From a checkpoint of a small masked image model: encoder norm layernorm, trained on Sentinel-2 satellite tiles (TerraMesh).
Rows from block 0 of the decoder of a small masked image model, named by matrix and row number. Rows with one number belong to one neuron. Each number is 500 + 50 x the weight over its row's rms, rounded and kept within 0 to 999. All counts start at 0. Numbers have three digits each. After the name is the row's rms in percent of the matrix's.
After each neuron's rows are labels from the 100 images, of 14848, where the neuron reaches its highest value: "lies over" is the class under the peak; "strongest on" is what is common among them. Only what is clearly more common there than usual is listed. The data: Sentinel-2 satellite tiles (TerraMesh).
# fc1: MLP up (decoder.0.mlp.fc1.weight, 512x128), inputs 0-127
# fc2: MLP down (decoder.0.mlp.fc2.weight, 128x512, transposed), outputs 0-127

fc1.216 125:492500536497500570494497499502474515564470574513513529595483475525486518524498532455526395557621501492490526546504509422577432504385462427417497463454500386341453518496504440488527428485461481644591577546504615499494568515491494523496460506368552468498468567531489517605523470487562495500493577597537535502492420535547541430495490488452521473509487453502525485441452463501510446474503
fc2.216 102:422616577504485478498521502505499494501515453510541467476496509517545508515516484524518547497483520479440471462465500498482500451565494492480470509501475529569548492439466510497490540478563477115412447516466447473488445521492500506506521481535493501532508466525524503523483501499497506579652383455460516478501574457502479500500523519495461500486477473493458527503434547473464505500499
lies over: snow or ice
strongest on: main land cover: snow or ice

fc1.152 143:630566544494457498460456451483477466471496458485470469452439398495436478453498496447434449479490480500534521553601557507560524541515542540503542549505528560505535524510541516503501528509527516465502493371362466350411453415437422435458415482438493448439455485495474443476492486438461480449601577577606606577573534549575542520512511524507513532555542507541502524503519523507540517518501
fc2.152 127:484392433472501501502522532536543548551516550553507507531517540541557500541547528533515542536511537504444427437463413410452436476470461495437465465496442420474462486450469446454468476465456456501499500580575569569547590541553547578516559513543566511539538530521541519536534564505547542517457389350367428411415438421464451448444463463448446492433449485461484472458461481477477442458449
lies over: trees
strongest on: main land cover: trees

fc1.222 091:494499490426478592474485445500514499507450529504496543535477463546455493489494569444477341532612506508487503504509494431575466503451501458380561462490539432417496532498508511473514472500509517362534613580524714500513652511495503501500498536397572451506458564534530500582544489488501463482380456490475526511521452554541555507499498501481513501539499437526528500489493501496579482508502
fc2.222 083:511541504517504499495502496499505498507500500523501547546509509578502504500507505500500533501515491497500489501505507478504416500476503495444499499499486504500500489445479427472492486431498497835493465471492488500499506472504500510501500497516530499502557504510508504502508517501511508541801714546500504486477489457506471497473456479476473500461500477487468443491492500492464477492474
lies over: snow or ice; water
strongest on: main land cover: snow or ice; main land cover: water

fc1.154 107:478513513458508579474425500499497526564478578511457528654507483510473518539501562516503331556556505505496557519499519479565427477398431430398513456509485396426406525500491492486526438486532500565478502497494578500508616492493543478515482535417601474546500536494482530601493492513534515514650602564501508487477360486490517512506531486467546482493438442501516519471441478464436465500521
fc2.154 089:471561474434490469485547490500492499497501416500530424492446482493497439519514486485479550480475504448589427497485504437446547462600515501498450523504518490588543564491484578542502546545535463418530551538501499496499497497488497482477557497475507500496465436477489499499491537500403502502216343399512503457515532500529494393503563551474492502520509501477557533578528546521625528529590
lies over: water
strongest on: bare ground

fc1.251 088:676660588500495482397494438470478484387456458488481492462479468488384416463460469436440421469472426499542557566551565504518526536542598564531508553503545597560518506542523502516497524500513502608571578520467492438484498500482468488438455451498448435452442403481455450478471420436497497449449500499511508534501537557577531502546514530510500542531603505549518503509504501542513522501510
fc2.251 099:436362387474500500507529548553535535584547548613505508563525569547544536561561526524539525591535572510427416447453437404425445454466479496444428456498473428472464490474472442465464437466423458397442453500500500505500542538533542543517522518527586511559560529525567578542522594502587564528551502486474486459468469414479476466454435450459461493414441490461488473445480489486442477448488
lies over: snow or ice
strongest on: snow or ice; main land cover: snow or ice

fc1.498 115:496497497417441526420456376482463483496425485499469506504478426499455478498486496385466370497500530511504557554553508488610500512500531518492566502527531496466500559511540505501522500500541544587642653628582616497474544496485482474483460497397495418455431503450459485494499486421497483459325460489480502502521506572576572501521501499500529543531562500513550525504504504509568501514508
fc2.498 113:491500500518501511510526536514523521568547530575514526561532563543523534557561552535523514588526478484449466475489476438436454450479488496466443447498480480471459462473461444455463441443456444446372403453451482503501513553513509527516537514570567502542545508527553564531531563502561556546770634503498491465464463405457471470456440447458443496437462488466483465482469472472431462440474
lies over: snow or ice
strongest on: snow or ice; main land cover: snow or ice

fc1.286 081:654546481439514580519480499501552526574489552523512556515496510566502554574535552504514451560569418502475500492491485447578431477412451399398496467524487328406474507450507478476515446491499484516601620586514652501521509497499499511502532509428555488506479615539507527566511545492546515532449493519549568473506411458519550457505496471436499481513456423456492502473481475447500468497480
fc2.286 055:745629543545478520502505523502509488493497493527527519545495480522545543588500475503500498549461450566482497462486499513522504495516502499494503510500497490520510424559530417505498503487514432387336325473465452503491477496504500508506507449505511500488498496475502481506485508500519511557728645492458492460516504437483483555509484493538456500504471499505565562504453504492469500479510
lies over: snow or ice
strongest on: snow or ice; main land cover: snow or ice

fc1.245 048:561570492494506430506488500503504501479562442505539515485534513560512459430535508526525531498545642576583501496510590496492504500520568503543490503427511528511494451512488495491441527490497484420499399389418470346576452426518530510509479446705558531519503475510540489506513476501486496509307497506549516510429508537530416463487428525498435546437525475492513425503500495416496505452496
fc2.245 041:275499466521580518490512543498500501598560495499503499524506491542512497542564500512506512500518429252354500438342470323526492443480524498472450496499487480505510469533429487500489492494478464529564494555484537520501519531506498552504518542489618500556500509533527518517503490501502569505485470505500501500507458473488480400489511564463496504448502500468486476477495455500486465483492
lies over: water
strongest on: water; main land cover: water

fc1.45 114:457506527424504595471438498513490535575480593506439534608502501490440494499481549496472359506573496494490537527517515476561439500361431435430542451482476379425413512503468494481537466511500502612476510507489587500505604504505538510522466573439579474546508578493453504599508476533530503544620625609487487500475407469480531523488512497474563458491443455510526539488458472492466449507506
fc2.45 094:411500464427494472490544501501496502491521415500517452488454462515513463504561480491478546493471518421571407500477504454445524469581541503489471516506499499608551531488500553518500547522548503333511535543499510495499498496487499507494540498510480498493458419501498483487494565500427495505282308335499504472523545532539506401502509536469487505527532507491533561591531547506615533535549
lies over: water
strongest on: bare ground

fc1.289 190:519535502502509515503503512497527499515498471501611468479502515597503491548598536476513621511478491460495478428510496528524419485529436327424488426510425481474462487447445473473542488404557484544552526567507513509526502487515540468554517567569487458595542504545582592613488541577523502546455498477487516505444569383475420435512500463524475522479346422449459560433503475460517420476531
fc2.289 238:482465410543518505521520448486505483582473497509500463645527499429535539580469490522557559503498500597475500503508503571490533524474470474565376514500437422545509502547530489477493508606452463552499430599497457505487413511506500518490501481428443514547493480428456501554438476500528490552393605566597543513504550400385501441552544462553499499390368494519529567559466501527507453473563
lies over: clouds
strongest on: clouds; main land cover: trees

fc1.182 091:283358470499554619534519512493504475464479464492490473486413434490433471459485463430450456440497468394426442467509514512554513557526572539518533534523529548519557535509541553519561528506550558573571541492467502477491475479489499449487434445497485435426442494464475440487484478439485492448329501496501517522525525533546545505537516527542555557555583512517527526543568528535570564553537
fc2.182 107:630599500494454474496496500499522545552533512549506588532534578546541524541546547528513542575544500601628543506501500461439441471429444481435451446498443453432468458465427427441451436451444433424438474500500499512501523538502500526539545548546555504557563526551539576541538566503543540555603538502500496475476426446425457454431428434403458494436453484445444475469451456457414457483468
lies over: trees
strongest on: trees; main land cover: trees

fc1.296 037:434493501519489628498497439496567494542491520501498502523466511563514547539472528502513464516585879492497517526501470498476425480480465502398502502486488441454454507478516510490498465509538497476522514511504513408475506539511486511497606499436603517484495571513510499580506502496516517493502510512515559365589435507504517510489504495477497495504487456481493478466511500504503504499491
fc2.296 022:142350390421329489392495506512500502507499505458500500614500505563508498489521500504477515500493509426537469519488500509503510488496491500514454492500498527499512438526426508428504505501498355474544543499482495577500496497500500535505510497500515500561502495513501503497504495500498527498481453512637492496501499503496497479498513504507500500500497500493468506490497478498513495500509
lies over: snow or ice
strongest on: snow or ice; main land cover: snow or ice

fc1.75 081:385595551545547473504576594503580528442577462497646463470516547554527503444552536524513621509540408397498470458509540485447502505540551492493461478433512539557439431475476514471468497422506457454548526469468477429597518525540525553554511501659486533508528464548594476513536501514509553579454499458519528498472529498488448483486451522487338499497504453476474462496497512459407502444466
fc2.75 068:643380431386410496496501479485499496514510483501496506513484496500471551522524475476474489472492681761667561555498481520458507504520500498462491506503463452529517502470509511500506540513504581360518520526499524495493509505495500501495518493399461497502500487479457455507483526497494534500469446358452499501530553516424512469538536466508540501502552499498505505555500522499557539526469
lies over: water
strongest on: main land cover: water

fc1.331 072:422447475542513450498526530517577500407568467509558469471496521513515485459529551526524604510513756454498474462532551502464472488627501500532484498465508591543483486463477513471477524463505487477533429433397381400554500497506634503525516481686523528537504462539555492473513495507493563510429514474507507468447540447534455499500464534499411501502516488474482499495502503496452502484466
fc2.331 055:604757518422284499401413470478498515500504489477494495527493496578500509498487513498495485503507289484641621569544504440506496430512493500457500504525493466499519439452454449488499512480506501502564589542502538516502526505500499550495568507441529499532487505553506499524492574499495555481483488429495520486500508487516479497520519487501478524495500500496473502510491508493486505503480
lies over: water
strongest on: main land cover: water

fc1.208 077:337447536515583566505508493526526496421494469488495500500465428499458484435488489477481440477497466325429489489520517501529523547535549585534557533514537591539558537504581569530527527550525513368335445496502572495519526512496501494494468452500481408465464478482447446456491494463488499484500462397354435457496509506541587534513506536504514525542564547523518519535552527541585517573509
fc2.208 093:588512500484447475497500500499515540518542519531505561540527544516540547533537544543537566550555560624607540500500491442427425464439443493423455444497410429434455473444432438443435438458454426578575502502496458491498500500500500537505542531534559515558556522577533544542533574503554534541501555640585535508501491480433473435437449428408441483451446482458433475451442424449441438487444
lies over: trees
strongest on: trees; main land cover: trees

fc1.374 119:623610532527505397554574568533503507384534498509648515492525514501499452468531540529489537498508472539601497450497526479479483514547609500522469503413540586533432460507491473460468511427497457438511477425421402424512460462510572519567504479682501510511524411522510498497503447489496515513485505501521520473460525474503469476488462548494325491512522450528509449497447492476451509414504
fc2.374 095:069348401404478499501496482510515517518492500504455507502490465552511506503572501509515530571500592478474479525499444430504472497480468496441465481505490471505510500447506484496503494504501481448481531538512567534494497484493501506501532505422501499514506538538495515545502540501525537516504460459538500515495484483500510495500501498487499514499470493491544507455483510504496482501544
lies over: water
strongest on: bare ground

fc1.287 025:435518513540556490500529524505535501493523450496666455497502540556500467479590509556529599503550458375490476461501500483497372500518499498505457494483513517533450400488482509502503501433498437392466452350424476428538490519504513518605484608652611510522500483544573523557508486508497536496545522477519501511500519458513421435500492527501366501499499443480509490502482499373438500493508
fc2.287 016:756547436501484501500493493482500497500501498474500498503500500501495503501491499500503502498501533876543558529519497518507497498503499500495482503500489480499487499503509498493499501504501502441434501541501503503500501493500500501500501495489494500502499499507493497506496476500503507502772576476480550499501507493492500510501500500505503500496467500501504502502501500517506503500480
lies over: water
strongest on: main land cover: water

fc1.105 117:259467351310388361428488464497475456461497437549573498497500519582503507495557528516514517489495603560603566568525555502535483501611519501511473506501509556553501451480487502502488519448569492472500480435446458450495463500554579529523511425611509478518524487502544496489498492521495509487483484485519496463487465500501451497519495517499422543513528489503504495520503523472498517482531
fc2.105 139:492700651692713648579589595519532526508519526558521536501520499497496499556501467541517479451510473311375429412449453477485500467492489486451504483488459454456518473499498494487477474468491494498441506512479498496494500519509501512522502518497505503473507465500506494500512500501479491517517502520485500503505500496444476439462483495475492477500496466481476471474498470453500473483495
lies over: bare ground
strongest on: bare ground

fc1.36 033:554516509477528498505515502491618502500488526507526580464497511574491621514562543500615502534510395517481454500284325487512397501494502401451474480496507487481494465470496490503464459415488523550485501441483504512497511566519674594500499491518460510533498513498508483531548518497517545516452582507476412386461450633462491500496485494506497487494501450511508487500499499492445503499473
fc2.36 019:496519553545453517500503501497496499518333503504500422490500547494507432515513502497508505497417658332390478507534477507495493505496473500499499503500482533529500441516499488500501484557502502558545468503532498515497502493500500508497538512486313491501501521500503499506501520500500540506339257488461494497647513500419501542504453478465501500506465500501528609557499518512503499500500
lies over: clouds
strongest on: clouds

fc1.217 194:477524490497438505476539486458588493469440528498540497568535558499426507556506498492512437500504494522516502470470394510555506494489527501491569497418561443488336461544536479522545417498455493500488520517500424511505547644501575548466574423472426501496473469506486550628442408496474569580474508506498475475474496544510546494398479467550453433509519501593655387495505525602445502432505
fc2.217 224:498522536398457593438505502501549499466467423504500489499500443593495510537540516502501474528426496483482506518469371479541464508568483546523500513523504684542569462454505458523493484400567455520529567494483464500495522605504499480500564456441423461492501491542538489489500655499503599501488498431499445460526566515495583523571465457484359572598609510488436500425500519485537504471441
lies over: clouds
strongest on: clouds; main land cover: clouds

fc1.260 198:485537536404488500402530551613455522556501542597515546594599551492506552501505543498521502508483505507495510497447468502502483438411474491501515401388496496516455530516362507516530483501453494503506566461393435537488530468474551498574525553510500541609680500495511578460567487529482541453498502526509400460458512491444526527375479452498490449501518500499525396509413418514482456477493
fc2.260 221:540496500423463501500498430499525498498529389500487459498422455587474503508563503411478509500474475497504454534501438494508447536584518502500499509582533502529485491485566493565452457393613513586477492464504551392500500570511537447500472466503437426453472553533539405487498714456496542483523582456475501500512510571496550485648506525498473583521553498436451631465534547480525527512541
lies over: bare ground
strongest on: bare ground; main land cover: bare ground

fc1.363 020:547496404315502502506530501501504512500539501501589493505505495554500498499511512502454506500564501489495480498497505500548366496499487459452500499500462489439499500500481494387496500493525500502628561499500598446773678498529507499623500549500557500506500504502518501503622501500517500542500503503500553501497498500500487500500437500497425500470500442477500500500499498500501479500382
fc2.363 010:357516768651500500500500500500500500500500500500500500500500500500500500500500500500500500500500500500426501502510500500500500500500500500500500500500500500500500494500500500500500500500500500500480499500451500500500500500500500500500500500500500500500500500500500500500500500500500500500839600504766525500500500500500500500500500500500500500500500500500500500500500500500500500500500
lies over: trees; water
strongest on: main land cover: water

fc1.168 118:645558466529511424532572556501510494452517480516687491467537516497495461473515508513539560479500518581560474424490532504511509511536637481526490510400532553543415455515478475480463535412485533499524457470452390480537509458546589520555493459678493556500510397508515486494499442478477531524458488477496499431462532488527425432492431507513372483499503447521553453500487509491466520403500
fc2.168 099:050534461449429504492483466510491501529496501511492502524499497535485514512532527496513488543510450401367501513499499412540501484461458482450500486500489461493553499481496497499513511526495491476494544556499590528499502504499500503509501534419497497541505513514530514537502522502523492501477426530523499499507488465489504503499514533481529516510471494493501505473482499501557483509509
lies over: water
strongest on: bare ground; main land cover: water

fc1.272 037:351596601498438502484533495591504494469523504636600731496489577554514550492531500502499509500498381438488490497458492484479330499522515503509484506470510519499504486465501506492417515431570509535520479478421427510501489506584604515514491477624525539497508496502515482469506495464499502492530510478496485435448446513508500497492484491493423497463508476452394466564502509473520508499437
fc2.272 026:952389437421482487495491491497503483501480484512498490501494478508501498495525498497501502487485628627643505502502497517496507509508495505487514509500502516503503500509504509500505502489520482504585518485504511504499508485498498471495500494472500500458498493502499539503499542500500513497489573484450496501492497501503515501506567503502510500499500502500505548484523512485488514507541
lies over: rangeland
strongest on: main land cover: rangeland

fc1.345 039:472516475546474672567535456505542480511559487499510561528615548554557572628563501494480494545534455458537540564548546443525459493471444406493405493496434459478550434499509442503498395472495454521562509494527617481472425458564494489534512571495588466452496543466528576512514632523499495489465458537569552530506482510515488494483512418389512491512495430486351500500502500476500486499437
fc2.345 031:127697494495358503499500513502512513501493503500502515501501499502522503498503500474421504476463503477424471468493497515504517502500491499501488488500507470499531491533499501508520501503500497519382494521486493512501504526500500537501497500462436500523503500430512489499504648500501502499485506445392489499500502434483503545521484443524500500527497498502558626543492500496500486504487
lies over: snow or ice
strongest on: snow or ice; main land cover: snow or ice

fc1.468 011:511504500500595502494494371498764500511504500615500495502491499523500512500500500503516557500500535470498501501615459507500500497500481414424500307501500500500499507500500500481441500500500500503507501583495499496498627492500498527501514608500500500529514521498518498492500500499500500501524710507510507501486524496482482500500290500500497500494420500497500500500500500502502499500500
fc2.468 006:307338132436500500500500500500500500500500500497500501723500500500500503501500500500500500500500577457506504506506500499499500500500500500500498500500500498502501500501500500500500500500500499368359493503500500500500499501500500499500499500500500500500500500495500500500500502500500499500593393482481498503500499500500500500500500500500500500500500500500500518502501500507499501500500
lies over: clouds
strongest on: trees; clouds; main land cover: trees

fc1.510 213:533534575516555557513450501485577502627460495495438468474464540526473594605529493516562524588501436521464488485500412557483501502479424445427503497591481475399504593467487498373445493502498616505471506542530522498496490517430499527481603469328497474624522550471501482547496553487505498568506508520506511508541452487484481477510440502508516510463409536453498605428441505500530461538385
fc2.510 251:508564442531388496489567462494485473510462470506521322606500492442469403561466448547529521385482401364458528484485501489516518487567469427481498513510474494556535489502510471548547499517529507484503475496496450467494431501513503500541520563396402478503501436575553517637460556549519498544506503521518514472472628538430499470529591543479465498478408495524503585511501497553577518518596
lies over: clouds
strongest on: clouds

fc1.378 173:450504513493414490452497452456539526562483519483485557580532376546494500569516491482527500511444498392515573599495503503452477409488474461498513429590372388511499372471498506550561410495510491476533496461483464514507502534548471457490515476454509514476566590604519581671476608506555608532505489497537513527503512540517531463548523416518470499495427506432493571423521474503472515497488
fc2.378 197:438517498484509505506457473502501502508500445500525500533513564498520544522493514536512535525436403523346349421497490500452591443597508507553396560497543508603580505443502595509470613536489515397483451543501493516499432497485500544464547399504489513533488435403494423419470491501495496562475577457438493485537585465419521508531521527528486516404450501501453458611486606509476507518457
lies over: clouds
strongest on: trees; clouds; main land cover: trees

fc1.5 024:440491527513484479499581631660472497485502514535630617500494569497521592505528504517498526564493570482492495402494448429488457502501501512388453494499507534505496498383505502500484501441488494518511370242457461507487485546499542509619497494617573507500565495513552502487510499507503496501507543499502485474498518499500463494500464502500500496457499409462440493502496500487497507499510
fc2.5 013:656505465481487407500442500426503499500501497494500402583500510488459500497496499499500521500489343484473500499773500546507502500504497500490502504500498505499503469507501500498502500491513508846512500507500501476500500494500500466500499497500510383500500500500498507503496494500499521500509565547506580498529503500498499501501543500501500500496500500489502527500519502500524499500516
lies over: rangeland
strongest on: main land cover: rangeland; bare ground