Weights of a small masked image model.
Model: 8.28M parameters, 48-pixel images, encoder arch vit, encoder norm layernorm, encoder activation relu, encoder moe soft, encoder num experts 16, encoder patch size [6, 6], encoder layers 12, encoder width 160, decoder width 128, decoder layers 4.
Training: adamw at rate 0.0013, 10700 steps.
Data: 72500 training examples, 75.6 epochs.
Rows from block 0 of the decoder of a small masked image model, named by matrix and row number. Rows with one number belong to one neuron. Each number is 500 + 50 x the weight over its row's rms, rounded and kept within 0 to 999. All counts start at 0. Numbers have three digits each.
After each neuron's rows are labels from the 100 images, of 14848, where the neuron reaches its highest value: "top examples" is what is common among them; "lies over" is the class under the peak. Only what is clearly more common there than usual is listed. The data: Sentinel-2 satellite tiles (TerraMesh). In brackets: how many of the 100.
# fc1: MLP up (decoder.0.mlp.fc1.weight, 512x128), inputs 0-127
# fc2: MLP down (decoder.0.mlp.fc2.weight, 128x512, transposed), outputs 0-127

fc1.240:346522536527516494514533498507564493462592473502651522476522490535535496481532514505536560506544469391497485461500562449493492497500585506500487503453524511503460434499496461483484495450493499499527504504485499328651547522541560512552493418672560516459497506607550512514534496496473510663426502476507532408504483483512508468487473501501343499488481461513502472494500508500444516466491
fc2.240:979515492472487500495496502502500494504501499508501507521500502512502503504499499499494506502495484757586530515497503511498490490508498498490501500500499476499510493504501502492506509494506491447518510490498494496497499496500500504500507493490504498502498500497500501505497500500499500503415493498512497496498501501494497497499516504498501500496509499498496502501501498491510502501493
top examples: water (65); main land cover: water (52)
lies over: water (57)

fc1.407:371487420284492416505520513502502506492501477505668487483538546587498500486580507550547498500511637525575495468501573490483478495611520479520466502430524502555492427493456502500496503414556466420531477484459381413527454472498628570532500479658499503551554446503529478496502483534501507520477482508546543509496506497495431496503508521496426492485503468489515473502468503507474500462509
fc2.407:453765659661689631566578580493503496489515497529498500487500491502484500545507447493499490395520427302471499431451466468525498504500499500416522497500464420455510493495520508499513500468508515477417498513503523507504510545500500541500502517485510498455488480489504486503498458500468477499492478508473508500502500496472505402497502503524505500500520499501491485466502499483497506499501
top examples: bare ground (54); main land cover: water (33)
lies over: water (35)

fc1.385:435509520506470711494504512497477503501510502554500513526509493587500501515499641497495469515518524503508511548501471456500359494451506441377481503499492402363453485501449494472500482500493504703539539500508623500499643529499496505504518514448674491484516542513492508580531512500547506528472510558501510466503472601516460501498451453474501498500495498475498500501471494491473500494488
fc2.385:144511478503471476502506503495503501502517500469501342497501457490499488503500483500486505486494565486519514500486499500499521518514500500501494501500471500503511499506496501501500500512499495210358490525490500494500500510500500500501500501499449500501502500530508497501500531500601489504558457363430506501500559499498497501500490499500501500500465500499524503511504501496497500514516
top examples: snow or ice (42); main land cover: snow or ice (39)
lies over: snow or ice (35)

fc1.429:506490496418507633459479417516495494501461498514447497500442417570467497506499499467492409513535494495477497500534474501589488505515481495490551499548522475459523547504536518493531504501565554465399487532598707531557655500497505458497501525385507432500467573496492484544503499476499483462643469394413429366451479551544568492532504509513527594544527504506515554489519505505566524521519
fc2.429:500514500501500500500500500500500504506542505528506507525515505507517532514502521535537527522515505506505516499500500470488481445495492494470479467501445440456462479482468461468462473458493463568683562456418361382448457457500500499500519512524530506536516500521530534517516541504521539506380607732733614615539510498471487432477476481472434495462477493464476456500491480470467484489477
top examples: main land cover: snow or ice (37)
lies over: snow or ice (37)

fc1.420:455477437500450345512539534537538492454530488511680501514557541490528499463569506517527591492487712565538467410488507485483515519519560471504465501430542516545441464508490495479472533398497477510572468507394408506555465509530586586545484497691518514521511422501533499484510477513483511526458487457485483486469521429497422478495486535502405500488481485511514502520483509501442504465488
fc2.420:481821530500501527501497500497491483497493490508487458494494486507495493506498500479500451485502191293358494490488494484569515500495495503492514508501511448502562501495507511506514507523518523578475508502505544490500497551496500496496496507458508498499479499486512500513483488500495454498439467499513495499530485506516509514504528511506511500516490511505514543576523503499514517530529
top examples: bare ground (65); main land cover: water (34)
lies over: water (38)

fc1.472:525495491415475647458476422496516503537461498497454505495427457554444499491504515420490397498499499500486499498548475500581501500481473511443559500516511509435548499497514510500503507504511504494531509454384518311415502475477448467481445505333501398481454553509501492543505498464498499412656603606563593598536489534580526512514517504501547543558504482506496526451501537489571505515480
fc2.472:509503491457500498500500502500521525537500522521506505527502532546541501509584518505500530508500533508499499500500461438463455492494486494422480478497472437497488494464461475491488488455454473491502501593577599598569624567544538574516551506505541501544508500512527502520514551502535534503391339284337393359410421409483454461473459494474459495454465493481486465440465499475490462461461
top examples: main land cover: snow or ice (33)
lies over: snow or ice (33)

fc1.380:512694559545512463591578545540494496402528446503628523500509508536507469433533531490508515480505273408525462424538585474502491523566581500526502502432515595560500450501500501489477518405574503504513462482439462457606490489519610492545471475641501494490499407498510496501503462496495498501483504456504512488448510491515500494502485513494381516506547472524483498517498509524485498486494
fc2.380:419345392426486494497519494500536545525503553503504522512506510516500525535550506502502519501512923623521470490496458472471453489494474498465488454499471437464468492456474472468464460466486457495513516502501500500499536500546520528515500524500512503516514510548516529522554537500522515508477502501502498505500491487466483424481494472470487490488498482459472474440500483476498499497457
top examples: water (74); main land cover: water (54)
lies over: water (64)

fc1.270:501523513525452488504523538491541510509488500499651565585523569610544527502600575462481479644500477456475482489463499474555444427487465444391387502488522387502455491458500452507506479384521395490519509599478497497513474511539583564539549449511566442454463602485496539496506539487549635462518487491532524520485403484468453472497504526477431502469451418484500492460432499503493498412553
fc2.270:506494505491546463464530501544513501547430493579553531646501510490513523540454549521513511539442372580524460457457464576465505427572483502537423514493517507498465493507499459474486507542499398362516525548472416525496494468530518453490549381504643531537535493452468549538499505493517568510486504575549475411493367471493387534490595533533514500502442400494557542474453530461413494412536
top examples: main land cover: water (28)
lies over: water (32)

fc1.73:632487427405427520467477481480473520616463568488391534571507478488540500580449503488482437565523579617509539533499492513479496449385417470461502475547438419374463536482502454521525430565407477484510533523551550541483526533522445513443523544392510512497472598534456541587474553542547492530532500564496505553493447480472500516469534422496598440442449507467487539447469437501503431516519
fc2.73:668415448413499450486490431491501500450474403500528461497472473504466494500531480483489537439456568697698526527535503513484484501694540531563465513512511575573555520477509552471462534488602504502536489482499484462500466493489499457500579445514500471500490415467478500482484508482470542500478545399497500485496592497483503439566555534505492544510511517533534532536510541525543536512499
top examples: main land cover: snow or ice (37)
lies over: snow or ice (33)

fc1.191:558575563486476602488497476499538502528527583516509571558517504547487508533510570478499377588643488516544544556498488429498477504418439434399485435472509377402468487484512470480500417476517483375450569505501663497501576532516505501512546534422541427498496600514501533647590513502539492496578484478483516486481429501511527473483494464465510501507483442492489493451455493481532478495475
fc2.191:563682521500500486490497495502490499512468464518545458504497474546494499488496496492516510488493338501462499451530500499528479498575490495494438498500501521523537488453474492532509522451534508862632518509462478495500488470507500512499481471494476499517527492477487475506478483501503542490375653540534497455477481512497441492532543544521458501504443481501512513502492514498487506499524
top examples: snow or ice (46); main land cover: snow or ice (42)
lies over: snow or ice (39)

fc1.59:454436447426493599489493424496514499507446481516497502511486455574445500499504507446468387502538521509502498502518499483595503508498503497452549489511533485462500535500512507500515500494541560337476656608587742505510589503497504457491467514394503412474458512496500497524510497477509488461424381412444496501528504588537598503509524497502535546583527494520512519501498502502559511514501
fc2.59:506582511524501499500500500500501529517529519558503529545534519524504551538519536545512544549530491500549527502500500494462449478473468496459491470498470467453461463456427425455460448459471452671469445415429435497498500500501500519505547500557522500539541500574517534523544542510559530578697734635568508500485475442423478441461461432442450495460472492457464452495482450460439447490465
top examples: snow or ice (50); main land cover: snow or ice (46)
lies over: snow or ice (46)

fc1.486:425537622518523602516439492478529543628498555499416504564511502528552594586511488520528466615541392440449539591502420509504499459425440445416499465574462385398498521460497487454458429515464522485476510532556589487493515536460484491490554572369544501576515603491502541569519546495560500518508500545501511511568461513456487482476497443512553487501457524461486515438419495501495437524474
fc2.486:283646544560513485498507507500495498497531497503516420490507491452482461503428517538499502444491363274327499415487501471496551494543489486506486507499516530573641486436508531525515534553525519618464481505473440503499465500505503541517499531484446501521501472507511468502443503516517494504521500475496500496460576475428478536514528550520466503486446496505473509602489525514530503514540
top examples: main land cover: snow or ice (36)
lies over: snow or ice (34)

fc1.92:607549511386486545441472451516482510594522518547508587496481515561514601552499588536499430536603512603488532497514475492497473435477342435468504467535473460436497565441452515442438495489487483465482519605538635511478591523508497516511529620369530510581497595509496501529525522488555517491527490470451480427485435516439526511510482494416514492475500433453494456441491498426554480507514
fc2.92:818436431489486514506509494475511506539468489498524453524497444516495475527519487511563517498462567569486391482465480495492503503551532500493445501502535525518500443479553482519491519500515500704678481485483495468467458492510500498494487482463447497458508500428500489538488513500513517506335588487488545488493550549444494456516495483525476505516486491511546484539490511502477521487558
top examples: snow or ice (46); main land cover: snow or ice (43)
lies over: snow or ice (42)

fc1.88:494375351484562650561583505500539460498515467493503483468452436498455497474489499420484493473499661496375401324428483479506503509555510527504552529508507517501520506501543533504533509502559522660595525516482502416484476495499490428460483484488490443436434475500470477503494469420462497441425518503502524505535564561570528505525502507501520542523551500535526502500574536510553529510504
fc2.88:474653597507455465451450480462500514521500500533505533551511537528540530528573542528503510590522391501648682606584527501482481456474483494470456454497468478459489456476443441455445464457449481346441444501500498526530532548508511545523558539537556501540554500532546554534536541502533548531559507471491469455466447444460443444443453455422464497426461493448469465478453447465444456454463
top examples: water (84); main land cover: water (70)
lies over: water (73)

fc1.259:516460448336505672502575500524502498494483457495477475487459499587482495497562509443496423492527597504455409430471478458526486535500502514461504504502508510492545514488506518516513509508515500452523515385380499291422462471455479444458490498426493420492454513504500500510502499483496483464628582564580638577548525540520550512548517510509548529565536500505499501501540541499550525501490
fc2.259:392570582501490459429465476462500500502499525501503507521503522539550510510553527501500520529517491474568586585555515479498449497484497492437471456497460462475457479460453456480478481429477447516537505604586621630607590574531521570520540510523544504507509500544523510516538539502534519501415416339381417371403441429479449454458479480439473496443497497477470472448464480460467451472451
top examples: snow or ice (80); main land cover: snow or ice (78)
lies over: snow or ice (80)

fc1.248:470480478390542592486450427511520513600467505503493502478430555671502548523538527500552470503572493555504504492496467480544469512509447508380517503506500502418501580466502511471483507501506520693483454449515673518597605516519538498504509512463502475507462575491483526508506520543528496436505668487430454343490449510489499489502496479520536535505460492502501497482507502470506513503526
fc2.248:498529497474498497486502493512507495509498531531506501504507510513538501548563503515532497504503473495525488533502499436502496500500497483416472500494490453499478501470525496493475502507499508485637732712610503454421465414491497475490511544482487475469494449442530501520528559505504509509537387434594679596693563527480492457498487455490497499500481492491514497585491510501504495495500
top examples: snow or ice (66); main land cover: snow or ice (59)
lies over: snow or ice (55)

fc1.483:342487460502496614428458393503467499585496501508487502502460561543495508552478505540524499519646664504494565542530536527516459476482389485490452481495461484413511536478475513517529468507485489455536626562561656499498519528508490495482511502435575501521503591503518540616498498516497494520556538509504520504465399438501539508499475506482558492355409486454484488455523500511519484503479
fc2.483:030340397477493488500501494502499501504494500499500485501501492501517488500499500507500509498484691489514485550507512499499498497507496500508480491500488516502513497499495543508514502501508462554501465488488489503500492501500500496502502495501489500503504500503506502498499504500485500491566471478498483510492510499504506501502532500507499500503446500501501502486505500508506501500510
top examples: main land cover: snow or ice (36)
lies over: snow or ice (35)

fc1.61:502504509475497614477467449494520501534466542497478559547505497513460509521487524436495343537583519514503515523519488436580471498432459458414520464496504419396481530485523499472499454492501530645667670641556684493499575518498508485508497533394536446497456551491480502542527499492507500478413469557498542504503426530497574476500494468491526488520510472501523494483466488512505472498496
fc2.61:528498493521463497516499508544502520480587493533494509494536500501523504506507499540502501511533472506497501495463488499474478448506506499488487503514484503501507475450474473462453479473502499240296438438454460499497494593505504540526501503586500505500572482522544524504509564500521555523825566479474500484484512483434490472502511507486472509460495489484454501502485467489442494499467
top examples: main land cover: snow or ice (33)
lies over: water (32); snow or ice (32)

fc1.461:493460501460593641546496524508527496512499558504497563546521513519489553527503535484518429584637467529507500508486483477538496509413411444483500452479506333435453506424506502395468452470499509355468518634538687514514538560510504495515498605443514499504497561492494507615523498499598492550606465489472489469491470399504510493498495503501517503519484486498501506497481481500512468502480
fc2.461:345599493497496497501504502508492497509511499526513501525500496509500539492496501500500505497501521525493482490490508492510497502515505499520478462500490500496515497482494501501497505489500505847647505437493497495499501450500500494501493501519494500522531497501502506500499487500498494470259650693526487501481490501501492495497496506566494500503465499497488478502498504498504493498509
top examples: snow or ice (45); main land cover: snow or ice (36)
lies over: snow or ice (33)